config.yaml
fused_qkv: false
residual_init: "scaled_by_depth"
shampoo_beta: 0.95
Rows from block 3 of a small image embedding model, named by matrix and row number. Rows with one number belong to one neuron. Each number is 128 + 24 x the weight over its row's rms, rounded and kept within 0 to 255. All counts start at 0. After the name is the row's rms in percent of the matrix's.
After each neuron's rows are labels from the 100 images, of 14848, where the neuron reaches its highest value: "strongest on" is what is common among them. Only what is clearly more common there than usual is listed. The data: Sentinel-2 satellite tiles (TerraMesh). In brackets: how many of the 100.
# fc1: MLP up (model.blocks.3.mlp.fc1.weight, 384x192), inputs 0-95
# fc2: MLP down (model.blocks.3.mlp.fc2.weight, 192x384, transposed), outputs 0-95

fc1.290 094 [114 133 117 152 113 128 139 124 160 141 129 124 118 125 155 107 154 120 127  91 145 138 162 155 125 130 168 123  99 132 150 119  71 155 112 145 102 118  74 146 147 114 144 131 181 107 146 163 132  87  88  84 125 153 111 168 141 101 143 113 117 169  89 133 103 146 156 137 123 129 110 125  87 135 140 140 133  90 137 147 122 124 152 122  93  98  80 121 143 115 145 138 148 111 141 115]
fc2.290 101 [178 138 112 155 139 125 146 133 127 142 129 136 100 139 167 119 166 138 128 147 121 143  66  95 139 205 108 173 165 123 127  66 139 113 132  94 172  91 125  94 141 141  74  93 151 152 138 141 127  87 100  95 143 113 128 109 123 110 108 140 100 119 170 114 127 113 182 118 138  97 115 117 124 116 113  94 154 123 111 129 100 119 144 128  79 137 129 134 141 106 170  73 124 117 146 143]
strongest on: water (73)

fc1.255 103 [178 141 172 180 126 120  87 139  77 106 137  89 139 160 122 172 124 103 149 102 118 136 123  97 128 120 114 140 131 150 119 148 161 136 135 138 140  95 147 123 145 157 106 117 169 105 126 117 116 145 122 151 104 164 143 130 146 143 104 128 111 147  80 151 120 137 102 107 137 131 134 129 179 135 131 121  93 115 163 122 155  95 140 121 120 117 129 118 113 146  77 178 101 122 103 158]
fc2.255 102 [142 113  99 140  98 116 137 130 101 171 130 133 104 133 152 122 121 138 113 150 164 122 158 108 114 165 182 103 101 147 137 112 121 127  76 118 165 126 114 114 131 109 143 153 188 101 116 125 132 149 128 146 122 160 138 106 120 124  96 142 187 159 156 166 114 127 146 127 154 144 113 117  71 144 112 147 142 110 103 123 161 119 121 110 143  89 111 116 156 120 157 125 154 133 147 150]
strongest on: crops (82); built area (62); main land cover: crops (54)

fc1.9 116 [154 154 123  70 112 111  88 118 134 120 117 176 146 123 105 115 100 125 157 135  90  89 111  78 100 114 105 124 130 153 112 110 112 112 147 144 133 131  93 137 109 106 133  83 152 107 112 166 161  93 120 118  91 149 153 136 134 120 128 113  79 136 147 101 119 124 131 121 134 134 114 118  98 169  95 218 151 111 126 117 119 138  91 139 115 137 120 120 149 123  92  90 165 150 148 163]
fc2.9 109 [112  82 120 161 156 108 122 157 140 130 137 175  70 169 130 140 161 182 144 147 175 156 150 167 102 107 129 117 140 119 133 156 138 142 124 133 115 121 126 114 128 125 150 130  99 119 140  85 146  88 116 127 121  82 122 100 148 119 133 131 132 119 148  89 127 126 162 133 177 104 153 106 156 139 112 174  82 112 131 112  97 161 144  88 129 126 137 119 142 132 156 132 148 124 165 134]
strongest on: crops (78); main land cover: crops (69)

fc1.113 087 [122 151 144 122 112  86 120 108 115 177 120 107  92 134 143 119 111 130 137  72 137 110 116 152 121 155 118 121 150 106 130 138 168 109 135  93  95 122 152  89 131 150 127 117 118 161 107 103 158 168 134 143 154 146 124 160 118 167 165 109 133 127 125 142 153  93 112 137  79 101  93 134 123 119  93  84 133 144 125 149  99 102 111 140 151 136 133 111 112 137 143 131 137 153 142 112]
fc2.113 094 [146 160 161 103 126 136 118 160 140 128 139 135 132 140 144  90 130 172 116 141 124 128 147 161 113 187 103 115 153 125 166  92 142  86 144 123 114 113 136 142  99 132  94 107 114 138 147 149  94 169 157  95 180 114  92 146  91 119 110 105 122 110 119 154 129  88 126 127 114 107 151 119  77  97 116 161 133 128 117 113  98 114 182 140  90 159 120  83 153 133 128 129 137 137 164 130]
strongest on: crops (67); main land cover: crops (57)

fc1.236 105 [116 157 155 119 140 129 134 120 141 155 145 116 148 132 128  96 111 138 165 104 117  96  95 129 139 133 148  82 120 109 153 137 111 123 157 181  90 122 148 136 129 183 129 122 107 157 105 137 141 170 145 142 165 145 159 156 118 124 176 144 160  92 152 134 106 147 155 109 122 153 168 118 102 135 104 158 107  92 112 109 161 157 132 146  85 142 131 118 100 131 156 125  88 118 136 131]
fc2.236 098 [104 153 158 131 106 131 113 136 158 136 127  98 137 132 118 138 103 143 118 111  84 120 121 142 132 125 129 131 103 176 102 119 158 132 117 154 156 158 104 128 168 113 135 164 159 109 121 120 104 131 132 116 123 108 102 139 132 113 144 185 145  67 121 121 118  82  97 163  94  79 152 158 186 155 109 143 128 110  94 155 123 124 113 171 128  86 100  99 108 102 145  90 178 156 152 120]
strongest on: main land cover: built area (26)

fc1.4 087 [115 118 137 106 147 111 127 199 177 108 120 117 108 119 159 102 128 143 138 103 106 155 119 150 107 121  51 107 125 108 101 130  90 147 135 150 140 130 126  99 116  87 128 176  99 158 133 134 114 134 148 151 130 168 137 110 117  94 186 144 132  94  91 117 158 115 132 136 129 156 138 115 116 137 129 124 105  95 163 146 174 158 116 149 118 133 122 143  97 149 127 144 141 142 138 115]
fc2.4 089 [128 134 119 189 143 176 143 150 158 133 119 182 103 116 160 116 154 117 106 126 158  78 124 120 152  55 128 117 136 105 125 130 124 131 177 106 159 126  89 125 155 110  97  79 149 129 151 169 132 125 107 122  89 139 115  92 152  80  97 159 136 118 142  85 152 136 116 136 145 151 136 138 119 165 155 119 100 113 166 162 156 113 119 136 141 148 148 112 164 109 138 128 125 118  93 127]
strongest on: built area (62)

fc1.117 106 [141 122 180 153 170 146 140 143 175 105 113 139 175 134 114 131  83  91 166  97  92 105 127 147 114 150 145  97 133 140 164  99 128 148 137 154 133 159 144 187  87 150  84 118 147 159 128 173 141 122 168 150  98 165 121 155 138  92 156 147 165 118 118 141 147 144 110 101 139 139 103 118 115 129  87 147 166 135  98 119 125 135 108 141 141 127 121 133 129 132 106 112 146  77 120 119]
fc2.117 111 [149 154 136 115 133  82 105 120 164 118 176 141 109 135 152 101 169  93 150 136 111 105 125 163 168 147 126 103  89  89 140 116 115 152 154 135 101 103 117 139 132 133 161 162 111 107 110 127 148 104 169 109 157 139 155 104 127 143 133 144 171 134 119 139 125 164  97 106  93 102 116 118 182 100 140 149  62 107 125 136 137 132 114 127 125 143 115 135 125 131 121 139 112 128  78 179]
strongest on: main land cover: rangeland (48)

fc1.253 074 [123 157 134 131 126 105 125 127  70 118 130 129 130  80  68 147 106 105 163  92 143  91 101 139  89 148 119  97 127 132 117 103 100 146 153 110  93  73  95 133 151 113 172 140 155 123 108 153 141 115 141 139 124 126 156 163 148 148 139 115 141 128 134 128 103 127  98 126 168 115  93 143  86 107  62 126 156 122 167 124 140 160 129 119 147 108 141 127 145 132 104 125 134 141 150  97]
fc2.253 075 [118 149 136 151 122 114 144 126 108 121 130 140 131 146 102 135 161 137  77 110  88 113 139 125 123 140 139 146 155 174 106  99 132 108 132 105 126 171 163  84 127  97 142 157 142  72 191 162 144 114 104 147 175 120 164 106 113 128 112 121 142 106 140 134 148 118  98 108 163  98 159 171  99 104  82  88 165  98 131  94 101 150 114 138 138 124 146 113 121 131 109 134 128 158 123 127]
strongest on: crops (75); built area (74); main land cover: built area (25)

fc1.291 104 [144  97 115 145 135 160  99 147 146 162 100 119 122 136 132 167 130 134 154 199 135 136 134 133 148 155 111 105 116 158 146  64 130 145 109  95 117 146 150 119 118  97 118 164 160 125 150 103 126 118 158 100  90 137 134 124 140 144 131 123  95 104  76 114 100 164 146 105 116 120 104 129 114  94 127 132 112 118 167  76 129 139  93 151 156 134 142 163 101 102 126 121 149 197 128 114]
fc2.291 103 [143 144 143 154 106 142 115 132 142 118 126 130 133 130 138 148 127  92  88 123 114 147 116 119 156 100 108  72 131 106 117 137 169 150 155 119 117 122 129 138 113 106 131 141 106 137  48 115 171 111 159 133 128 134 154 158  94 162 128 114 133 123 122 112  84 149 178 164 121 131 104 110 152 174 146 122 126 165 157 108 122 100 116  75 197 111 136 146 142 109  70 139 118 154 108 138]
strongest on: water (69); crops (64); built area (62)

fc1.163 083 [ 91 142 141 133 112 123 152 100  91 109 146 128 105 118 168  82 144 119 133  93 153 192 130 115 127 129 129 153 136 111 139 135 136 157 154 103 148 159 141 149 155 135  90 150 105 134 127 128  95 153  69 129 164  86 147 161 139  96 126  98 131 125 126 134  98  59 159 102  53 129 143  86 140 137 152  99 147 119 150 160 151 147 146 104 134 153 116  93 115 149 117 128  94 130 112 162]
fc2.163 091 [126 128 131 137 205 160 133  97 132 127 122  86 123 152 130 113 123 110 165 149 136 137 112 139 146 155 118 128 157 170  81 149 114 143 137 155 130 117 126 110 138 146 125 130 120 112 156 145 124 138 117 109 125 127 145 135 147 141 138 126 102 125 153 181 128 133 126 107 107 125 146 133  85 104 121 142 133  88  91 166 136  78  82 120 158  85 123 113  86 139 115 102  85 162  78 135]
strongest on: built area (80); crops (80); main land cover: built area (29)

fc1.278 107 [117 131 124 126 140  88 135 143 188 127  93 142 156 123 106 114 151 149 112  71 114 156 140  98 175 129 164 109 159 124 126 133 115 112 129 144 120  94 107 152 118 145 110 158 121 115 113 162  88 137 110 108 113 127  67 128 141  97 131 114 126 124 121 132  95 132 108 104  93 115 151 136 118  95 125  80 117 141 104 145 112 172 132 126 156 146 127 120 116  90  91 134 116 109  89 134]
fc2.278 107 [141 106 120 150  91 130 114 112 128 146 123 129 143 125 119 161  78 148 107 151 135 139 126 140  91 124 111 112 136 178 120 176 150  83 138 151 131 139 155  90 125  95 119 106 131 129 122  98 111 120 122 132 147 128 166 117  94 132 134 113 164 107 109 117 151 108 110 132 111  80  98 115 154 150  79 140 126 149 103 150 110 123 146 120 122 122 129 133  85 100 100  93 114 134 158 108]
strongest on: built area (75); crops (69); clouds (38); main land cover: built area (31)

fc1.77 126 [125 133  60  80 171 132 115 183 134 120 133 148 123 117 145 118 106 136 108 136 146 142 130 151 134  83 143 112 140  86  79 119 143 132 109 132 136 123 120 148 139 142 141 127 116 159 107 144 123 161 128 117 127 156 151 134 119 111 134 157 115 124 130 141 133 135 148 154 130 156 137 128 109 124 126 139 125 114 131 146 144 133  84 138  66 118 148 161 128 198 170 149 106  58 144 111]
fc2.77 114 [141 131 157  83 169 150 161 134 172 130 133 112 145 119 120 151  80 136  97  95  67 149 156 123 134 115 137 157  94 127 141 126 118 115 101 101  97 122  93 149 154 132 178 128 135 145  95 134 161 152 120 158 163 119 126 152 147 126 136 158 104 104 160 150 102 110 107 132 153 144 148 113 120 161 143 121 144 121 139 103 127 132 105 161 133 132 114 159 144  92 148 124 174 116 174 148]
strongest on: bare ground (54); main land cover: water (39); main land cover: bare ground (33)

fc1.172 119 [147 101 143 147 111 122 146  97 106 165  81 106 134 119 145  77 149 168 141 142 130 114 133 113 163 128 143 150 121 124 133 158 120 134 120 126 177 125 147 125 134 148 117 107 115 122 115 116 179 145 121 106 155 160 128 169 176  96 153 145 121 161 140  83  95 112 126 107 146 105 124 106 171 113 130 162 106 106 130 128 117 121 130 105 130 138 133 113  82 111 175 157 104  99 113  85]
fc2.172 146 [108 147 125  80 105  99 127  91 131 161 111 114 134 124 128 140 119 157 118 129 119 139 108 120  85 143 108 115 166 162 134 109  73 165 109 102 144  98 180 121  82 154 117 153 108 138 135 135 130 152 114  84 158 102 120 144 146 149 130 142 100 163 108 125 103 118 127 103 110 125 119 158 153  76  94  96 107 112 154 152 119  82 142 112 108 138 123 130 122 148 168 167 112 113 122 129]
strongest on: bare ground (53)

fc1.380 090 [ 99  99 135 138 121 114 117 147 182 116 126 177 152 139 163 116 136 183 149 127 161 122 141 123 104 118 102 114 144 137 102 138 147 118 123 108 100 156 134 155 149 135 154 160 136 112 142 145 149  96 156 127  95 109 134 115 156 146 120 122 139 109  97 119 113 101  96 105 101 133 121 131  98 168 159 118 150 178 105 142 136 150 128 109 125 136 137 101 106 140 156 162 115 103 136 106]
fc2.380 082 [173 108 131 138 134 118 137 139 145  76 114 131 125 112 130 112 144 143 151 136 134  97 144 117 155 149 107 121 103 114 135 127 192 117 149 119 170 111 138 141 142 166 185 112 141 130 108 132  89 135 125 134 117 121 108 117 134 138 104 110 111 153 133 152 129 155 151  88  61 161 139 141 186 123 177 125 158 126 115 150 132 120 137 107 122 105 113 156 142 156  92 148 159  99 126 130]
strongest on: main land cover: rangeland (44); main land cover: crops (41)

fc1.98 076 [128 129 167 107 105 128 124 147 154  87 164 116 140 120 128 154 119 117 152 140 178 102 114 151 110 130 142 156 154 148 133 143 101 103 120 140 201 125 143 163 101 135 138 116 150 170 157 135 125  99 133  79 116 160 173 124  99 129 111  98 147 118  83 112  89  74  79 114 117  52 111 113 184 131 142 116 117 112 162 127 145 129 140 140 112 145 151 148 121 165 141 154  93 123 151 136]
fc2.98 074 [185 119 127 117 108 143 156 107 131  81 120 171 175 134 140 104 108 114 134 104 153 133  87  90 160 128  95 151 128 121 112 156 122 162 137 158 124  50 151 127  88 151 128 170 168 113 118  98 125 154 134 179 110  82 123 116 182 103 113 148  97 154 139 146 129 128 110 110 108 116 131 131 129 123 165 141 146 149 117 139 177 106 143 133 129 164 176 117 134 112 175 166 133 146 180 126]
strongest on: built area (77); crops (77); main land cover: crops (52)

fc1.52 087 [112 131 163 126 151 132 132 151 154 124  84 147 113 165 141 128 121 154 117 190  88 141  83  96 126 139 135 130  70 105 123 115 103 133 120 163 103 139 120 129 143 166 142 162 128 101 148 109 110 133 129  84 140 147 128 133 133 123 112 118 140 134 134 133 105 101  72  98 125 149 111 113 120  96 109 123 118 148 115 105 105 149 136  83 117 136 114 152 179 115 158 138 104 137 117 109]
fc2.52 082 [137 142 108 100 134 158 122 123 160 145 141 118 194 150  65 160 120 169 131 129  99 148 112 109 120 138 142 144 125 138 157 108 150 125  84 126 109 141  95 138 130  76 134 138 137 112 127  99 186  96 128 146  76 164 101 132 152 147 190 115 103 136 163 144 123 110 145 136 133 127 116 112 160 115 127 135 108  50 155 124 123 134 156 104 181 106  88 148 121  99 125 125 151 107 139 134]
strongest on: water (88); built area (65); main land cover: water (58); flooded vegetation (37)

fc1.294 111 [133 147 121 169 150 138  67 153 116 137 164 144  97 100 127 102 121 132 174 121 104 149 122  94  96 169 148  80 151 101 130 113 150 181 133 144 129 124 150 129 113 166 134 162 163  86  98 113 129 132 117 102 150 109 157 142 156  99 105 121 131 149 114 121 134 138 145 118 127  95 190 152  83 120  88 108 108 145 123 132 112 100 142 100 140 106 125 134 116 139 134  96 134 149 141 136]
fc2.294 115 [126 163 135 119 156 185 179 112 126  96 152  93 127 142 129 113 154 133 146 125 121 139  92 101 103 125 147 159 132 144 126  63 148 143 123 131 137 119 148 110 138 108 119 119  85 121 138 107 189 155 117 120 137 169 103 141 112 124 169 150 110 140 143 170 140 138 161 102 134 139 151 141 119 135  61 173  96 135 148 121 115 140  84 151 135 117 120 115  80 121 152 124 113  83 123 122]
strongest on: water (79); flooded vegetation (39)

fc1.99 114 [137 139 121 128  89 117 131 137 138 163 158 137 175 127 131 107 111 141 129 132  88  61 124 126 172 116 142  68 125 168 113 140 135 143 111 123 117 103 125 126 146 165 100 134 108  74  98 120  92 163 132 127 127 151 128 137 151  74 138 126 175 127 130 139 120 131 126  81 120 176 144 130 146 123 118  91 142 144 140 106 162 138 155 128 126 101 127  94 139 131 144 157 124 155 160 102]
fc2.99 103 [124 141 150 199 130 124 146 135 135 115 137 152 110 133  98 165 110 159 151  84 138 107  89 132 156 119 154 119  86 109  80 133 102 110 136 111 111 186  92 123 169 145 113  71 143 189 147 159 137  90  93  94  97 131 148  98  94 153 118 162 170 104 140 159 162 110 112 159 151  97 167 108  94 165 174 121 136 109 120 105 129 125 104 147 143 134 111 104 132 146 146 154 111 130 125 137]
strongest on: bare ground (49); main land cover: bare ground (33)

fc1.90 080 [ 91 124 140 139 103 116 120 119 120 119 115 102 100 140 128  62 148 144 178 114 147 131 102 125  96 152 141 163 151 123  95 104 126 152 145 167 125  92 164  77 106 138 145 122 134 109 136 132 138  96 149 145 159  75 143  91 134 167 116 102 184 114  98 159  85  77 159 143 139 118 125 167 190 139 118  77 122 105 100 120 139 131 124 142 152 128 122 164 144 165 143 118 137  67 132 155]
fc2.90 090 [ 98 146 184 140 160 116 167  98 123 137 131  91 121 138 126 132 146 149 116 152 140 132 138 147 157  99 117 167  97 103 105 109 158  99 125 150 133 101 102 100 118 132 106 132 149  97 155 126 123 124  99 145 143  84 137  78 125 140 133 108 118 131  63 183 140 104 122 190 139 173 123 154 144 127 102  37 130 122 159 137 142  78 136 131 170 149 189 123 101 105 101 113 129 128 148  87]
strongest on: main land cover: rangeland (49)

fc1.134 110 [124 116 175 123 160 122 162 148 159 116 145 104  77 123 123 122 123 119 120 153 130 138 120  98 155 158 125 147 153  99 154 122 122 139 124 154 101  95 143 107 140  70  89 146 118 132 114 142 138 135 106  88 152 173 155  94 145 148  99 136 125 142 137 117 114  56 144 158 125 126 105 128  99 142 118  94 128 123 165 106 179  80 141 101 135 128 152 140 159 137  85 177 127  82 104 139]
fc2.134 110 [117 102 147 135 110 154 145 141 132  88  86 112 132 119 129 172 119 113 174 113 124 132 113 121 156 131 117 154 131  84 173 139 151 125 139 133 130 135 118 145 149 125 176 115 118 131 164 152 145  85 116 139  90 101 140 133 159 134  97 131 109 164 113 125 137  82 136 152 150 191  78 130 130 110 149 149 107 124 103 143 101  74 130 136 157 111 156 132 113 107 140 148 103 138 125 125]
strongest on: main land cover: rangeland (47)

fc1.286 102 [112 110 122 151 131  89 148 152 110 115 112 137 114 138 100 101 134 141 142 114  86 102  78  83 134 177 160 138 166 100 100 124 107 137  93 111 114  87 156 111 138 154 126 121  78  79 123 101 161 120 124 139 105 122 129 151 140 120 114 111 155 137 129 138  88 118  98 154 108 175 179 106 102 105 125 115 104  83 131 146 127 158 150 109 120 105 145 113 108 124 171 120 111 182 153  94]
fc2.286 106 [142  97 116 136 115 105 154 121 138 163 173 145 153 120 145 162 114 116 120 110 143 157 147 139 128 168 170 132 119 129 154 178 114 134 173 127 108 194 136 163 133 157 120 139 126 131 141 122 131 161 165 131 155 140 145 141 107  93 151 136 135 145 115 118 104 155 110 139 110 124 121 134 117 102 156 112 133 144 133 166  98 139 158 113 141 135  85 125 104 160 107 110 113 146 166 138]
strongest on: built area (79); crops (74); main land cover: built area (31)

fc1.84 100 [151 128  70 136 110 130 105 120 141 132  78 132  94 122 151 118 108 152 119 136 135 138 132 166 159 136 143 143 122 115 126 180 150 125 137  78 100  94 176 145 128 118 147 156 148 104 116 169 143 113 100 108 131 112 132 105 166 104 136 118 146 136 118 134 126 156 127 108 134 143 139 144 133 152  95 119 131 107 117 142 125 105  67 104 108 121 127  98 156 125 115 164 146 136 138  94]
fc2.84 115 [103 129 161 157 118 142 106 131 136 126 113 138 130 126  93 133 111 124  98 126 144 136 101 102 152 146 134 145 121 114 170 162 157 111 147 106 160 116  93 124 142 127  63 133 174  97  65 105 114 168 154 114 149 149 113 149 148  96 108  98 137 120 121 137 100 131 136 134 174 127 109 136 121 114 124  95 129  95 111 115  74 166 122 148 114 103 131 116 154 134 113 121  91 135 132 126]
strongest on: crops (73); built area (69); water (66); main land cover: crops (44)

fc1.115 088 [119 141 115 128 108  98 134 121 119  80 138  81 147 103 182 115  77 125 177 141 121  82 133 125 161 154 136 137 124 135 119 149 128 133 107 118 102 132 144 148 151 142  98 128 121 157 119 162 121 169 123 137 132 125 114 139 125 158 130 115 153 123  99 153 129 114 141 138 136 183 134 128 116 144 120 159 135 129 132 137 121  63 134 146 160 155 103 133 113  71  95 133 131 135  87 133]
fc2.115 093 [100 133 193 142 108 138 110  99 143 119 148 134 124 103  88 129 117 133 120 145 108 138 122 142 130 122 122 119 138 127  78 180 107  89 125  99 152 182 120 121 135 158 158 135  87 148 150 136 101 120 151 157 155 106 132  87 107 118 139 172 132 119 166 107 108 147 120 134 115  87 123  92 127 125 140  93 148 162 155  94 126 107 138  69 132 157 124 113  67 169  92 103  87 116 150 175]
strongest on: main land cover: built area (44)

fc1.370 121 [107 113 131 117 134 106 112 124 143 108 164 101 139 145 118 159  82 141 150 116  77 104 164 138 117 135 141 139 148  85 122 131 113  96 117 141 142 116 117 133 139 144 131 132 140 135 145 123  90 139 151 118 147 124 165 107 138 101  98  56 130  77  97 199 120 128 124 133 125 136  98 133 150 161  96 126 107 104 150 105 171 101 123 151 134 126 140 123 121 142  86 141 104 129 103 133]
fc2.370 110 [138 159  86 130 140 148 150  98 119 128 147 158 130 125 124 126  92 150 124  90 147 106  98 160 127 110 137 138 164 135 158 144 166 119 132 121 116 128 140  80 174 148  95 145 160 142 119 103 116 140 125  96 145 119 134 177 118 178 154 128  85 153 125 129 120 141  92 130 127 112 173 117 144 149 176 150 137 174  98 140  92 139 121 161 139 115 187  94  89 144 166 168 104 105 132 124]
strongest on: built area (82); crops (74); main land cover: built area (31)

fc1.177 085 [138 121 177 122 136 103 125 132 158 104 130  94 142 137 140 132 151 120 115 137 151 124  73 130  88 168  93 104 141 122 136 141 139 120 108 125 141 121 113 100 147 173 133 102 120 151 104 163 134 159 145 102 117 188 187 135 140 127 200  87 164 157 154 154 153  87 137 152 115 183 127  95 165 149  94 123 137 103  79 133 125 124 121 112 109 167  92 126 137 141 123 129 129 137 105 105]
fc2.177 084 [106  91 104 105 167 138 149 113 100 147 130 105 124 125 128 105 119 146 136 146 122 100 130 128 129 136 129 104 129 116 130 106 139  83 133 102 114 111 131 106 129 147 150 140  88 136  74  74 176 119 129  92 136  89 105 125 173  68 142  94 132 128 170  99 107 134  67 117 132 122 103 147 158 160 154  96 149 106  89 121 149 146 168 109 111 117 128 111 122 148 120  99 106 152 131 166]
strongest on: snow or ice (94); main land cover: snow or ice (81)

fc1.219 085 [118 113 115 174 170 156 137 181 130 180  90 105 145 121 157 154  98 140 146 132 115 134 136 121  64 157 162 128 145 153 125  83 111 145 168 126 162  88 124 156 174 127 127 102 146 109 154 133 129 119 137  98 107 123 134 125 127  91 126 178 113 138  90  77  95  88 125 101 128 100 148 120 119 158 170 125 100 135  97 151 101 139 107 122 146 119 124 114 133 137 135 105  96 169 102 169]
fc2.219 091 [117 164 140 149 155 120 119 141 151 141 168 119 140 140 134 168  94 162 139 100 165  99 162 107 150 168 134 148 178 147  96 141 116 168 156 122 180 135 146 139 157 133 158  84 123 121 123 139 134  63 113 103 124  79  97 131 175 175 157 135 123 115 126 137 157 141 139 111 148  99  90 129 110 137 156 160 162 135 119  88 138 148 118  95 167 113  95 118 104 111 138 132 161 136 125 119]
strongest on: main land cover: built area (26)

fc1.355 118 [102 111 195  99 191 118 101 139 181 119 128 135  87 140 174 149 122 131 162 161 134 146 163 103 129 124 144 116 125 128 106 131 124  98 103 177 108 117 135 153 168 130 169 128 136 141 120 127 134 108 131 142 175 105  89 140 137 141 117 137 127 135 131 109 109 123 117 134 145 163 129 163  93 129 167 147 143  79 148 127 140 118 131 103 128 139 115 114 125 116 147 110 153 118 119 137]
fc2.355 110 [128 120 109 113 147 119 118 133 164 146 157 111 116 120 119  97 114 124 108  82 147 144 125 131 117 119 106 112 111 105 110 112 108 111 163  76 172  74 149 110 103 149 133  80 148 131 129 124 143 154 151 138 122  83 111 107 194 141 108 118 155  96 138 136 132 167 175 126 122 128 133 121 150 114 118 151 124 173 110 141 132 139 152 100  90 157 107 135 116 109 139 151 132 107 121 152]
strongest on: water (87); main land cover: water (71)

fc1.82 094 [ 95 138 114 148 114 133  93 158  97 155 139 164  87 149  93 105 152 117 151 136 112  75 167 145 131  94 156 144 101 134 115 120 154 112 122 149 127 117 161 113 155 112 135 125 127  74 176 117  80 141 124 174 136 101 152 134 128 129 144 146  95 102 155  92 140  96 107 107 129 143  92 143 101 194  71  86  96 125 141 158 129 134 141 142 137 135  89 165 166 125 136 116 100 112 111 125]
fc2.82 089 [104 120 120 137 126 108  98 116 106 117 160 132 112 128 111 135 106 115 110 116 130 127 124 107 165  90 117 131 149 121 162 190 140 131 124  82 115 130 103  82 163 121 134 136 133  90  95 177 158 155  86 122  79 134 161 145 150 114 123  91 109 152 138 118  94 107 123 121 152 180  97 163 133 183 125 111 110 138 153  99 136 121 162 134 136 107 149 130 131 148 116 121  94 184 120  97]
strongest on: snow or ice (64); main land cover: snow or ice (62)

fc1.32 109 [128 109 119 152 149 141 115 131 126  74 119 170 118 125  97 117 132 134 120  75 137 163 137 105 119 126 105 115 115 164 136  89 134 145 138 119 126 134 161 104 144 143 151 185 103 110 151 110 153 168 118 117 134 147 166  87 164  85 122 119 141 140 178 139  96  67 133 142 109  85 138 123  70 146 100 164 105  96 132 125 119 178 114  97 110 119 118 116  92 159 157 120 195 109 143 176]
fc2.32 103 [ 77 114 148 127 122 134 119 116 152 138  80 155 167 127 131 159 120 116 136 149  98 152 102 119 120 138  99 140 146 159 118 121 109 121 140 123 112 164 109  94 169 120 149 153 156 134 117 113 117 132 150 133 117 100 112 135 134 112 162 137 125 100 144 120  99 133 114 147  98 140 115 100  88 108 115 140 118 132 128 142 148 152 134 131 159 122  95  93 129 103 121 138 134 146  97  75]
strongest on: bare ground (56); snow or ice (51); main land cover: snow or ice (42); main land cover: water (32)

fc1.381 084 [ 89 119 156  72 156 116 118  94 108  81 124 131 128 104 145  97 156 142 134 107 139 126 115 120 114 145 118 121 144  96  87 114 131 116 110  99 106 123  80 102 111 136  90 158 113 147  83 124 173  92 117 119 137 117 112 144 136 140 146 131 138 139 130 106  91  96 104 145 117 105 117  90 138 140 107  93 150 138 140 158 114 126 124  81 102  98 116 157 144 127 144 156 127  93 145 133]
fc2.381 091 [139 130 117 181  96 164 146  86 159 109 102 134  98 127 154 108 145 107  92 138 138 133 137 134 111  99 126 114  95 122 110 111 127 123 126 134 160  73  91 146 106 149 106 128 146 126 134 128 139 106 167 119 140 120 145 153 139 120 143 131 113 146 168 148  84 119 109  92 132  82 129 119 136  90  81  77 122 166 135  95  93  90 115 121 100 162  88 128 142 157 132 158 197 143 138 117]
strongest on: snow or ice (52); main land cover: snow or ice (35)

fc1.12 081 [109 147 125 162 128 147 119 143 128 119 125 110 133 184 142 111 107 153  92 148  85 158 108 149 114 144 108 154 130  98 120 132 112 139 118  98 148 143 131 108 147 145 119 136 136 102 130 130 140 139 131 168 137 154 104 114 164 149 172 131  89 155 108 128  95  97 103 112  98 169 183 129 143 130 144 175 129 134 128 151 145 117  77 120 154 100 117 144 114 145 140 130 119 162 128 101]
fc2.12 078 [ 98 134 119 126 118 102 139 155 137 162 153 135 122 158 105 175  89 121 113 151 156  78 150 123 154 140  91 113 107 126 159 134 131 155 127 147 161 116  95  90 149 114 111 168 162 134 127 137 175 141 176 159 118  96  91  96 131 110 126 122 135 142  78 133 144 131 121 169 148  93 181 129 164 118 125 123 112  74 114 140 133 140  99  86  87 111 139  85 144  94 142 126 136 127 144 126]
strongest on: water (84); main land cover: water (60)

fc1.179 093 [156 106 150  99 123 134 129 177 123  82 165 120  92 132 151  97 144 102 137 114 125 123 122 143  95 126 122  85 143 130 128 125 171 116 139  84 156 135 126 129 102  83 119 123 142 116 160 107 124  77  97 155 143 173 113 162  98 105 136 133 119 135 122 122 117 130 111 128 120 127 148  82 105 158 100 120 124 101 120  87 143 152 149 113 123 104 126 107  78 107 180 178 148 165 131 161]
fc2.179 096 [135 139 136  96 119 156  83 104 160 127 112 150 146 184 102 159 121 117 169 175 104 140 173 143 123 140 151 140  98 146 132 115 134 103 135 151 106 146  92 147 105 122 117 191  96 115 146 100 100 106  90 136  70 100 174 117 123  87 131 118 110 107 105 108 141 112 136 145 111 162 118 133 131 129 127 129 149  98 182 140 110 168 142 141 129 108 137 185 107 188 130  87 156 141 138  98]
strongest on: crops (87); main land cover: crops (71); built area (63)

fc1.1 127 [104 124 106 165 120 149 103 151  96 108 150  91 163 141 108 138 128  67 103 128 104 140 110 135 140 126 148 193 128  98 105 146 124 160  84 115 176 125 165 177 129 144 161 120  91 162 150 140  50 120  83 109 173 134 151 153 130 150 125 139 162  63 123 119 104 120  97 100 111 125 115 125  87 170  99 143 119 131 102 137 133 143 138 115 136 114 103 156 120 132 125  72  92 129 140 156]
fc2.1 119 [106 141 135 110 135 159 126 123 115 150  83 115 144 130 141 145 141 139  92 172 153 136 178 131  97 142 136 117 159 121 110 131 130 175 129 141 102 118 122  98 144 112  93 146 131 149 160 124 136 124 140 167 116 125 154  84 116 130 131 167 117 133 111  97 108 100 153 134 147 119 114 171 143 122  99 117  94 110 168 147 115 160 147 116 150 124 140 124 135 105 179 131 151 138 128 103]
strongest on: water (71); main land cover: water (51)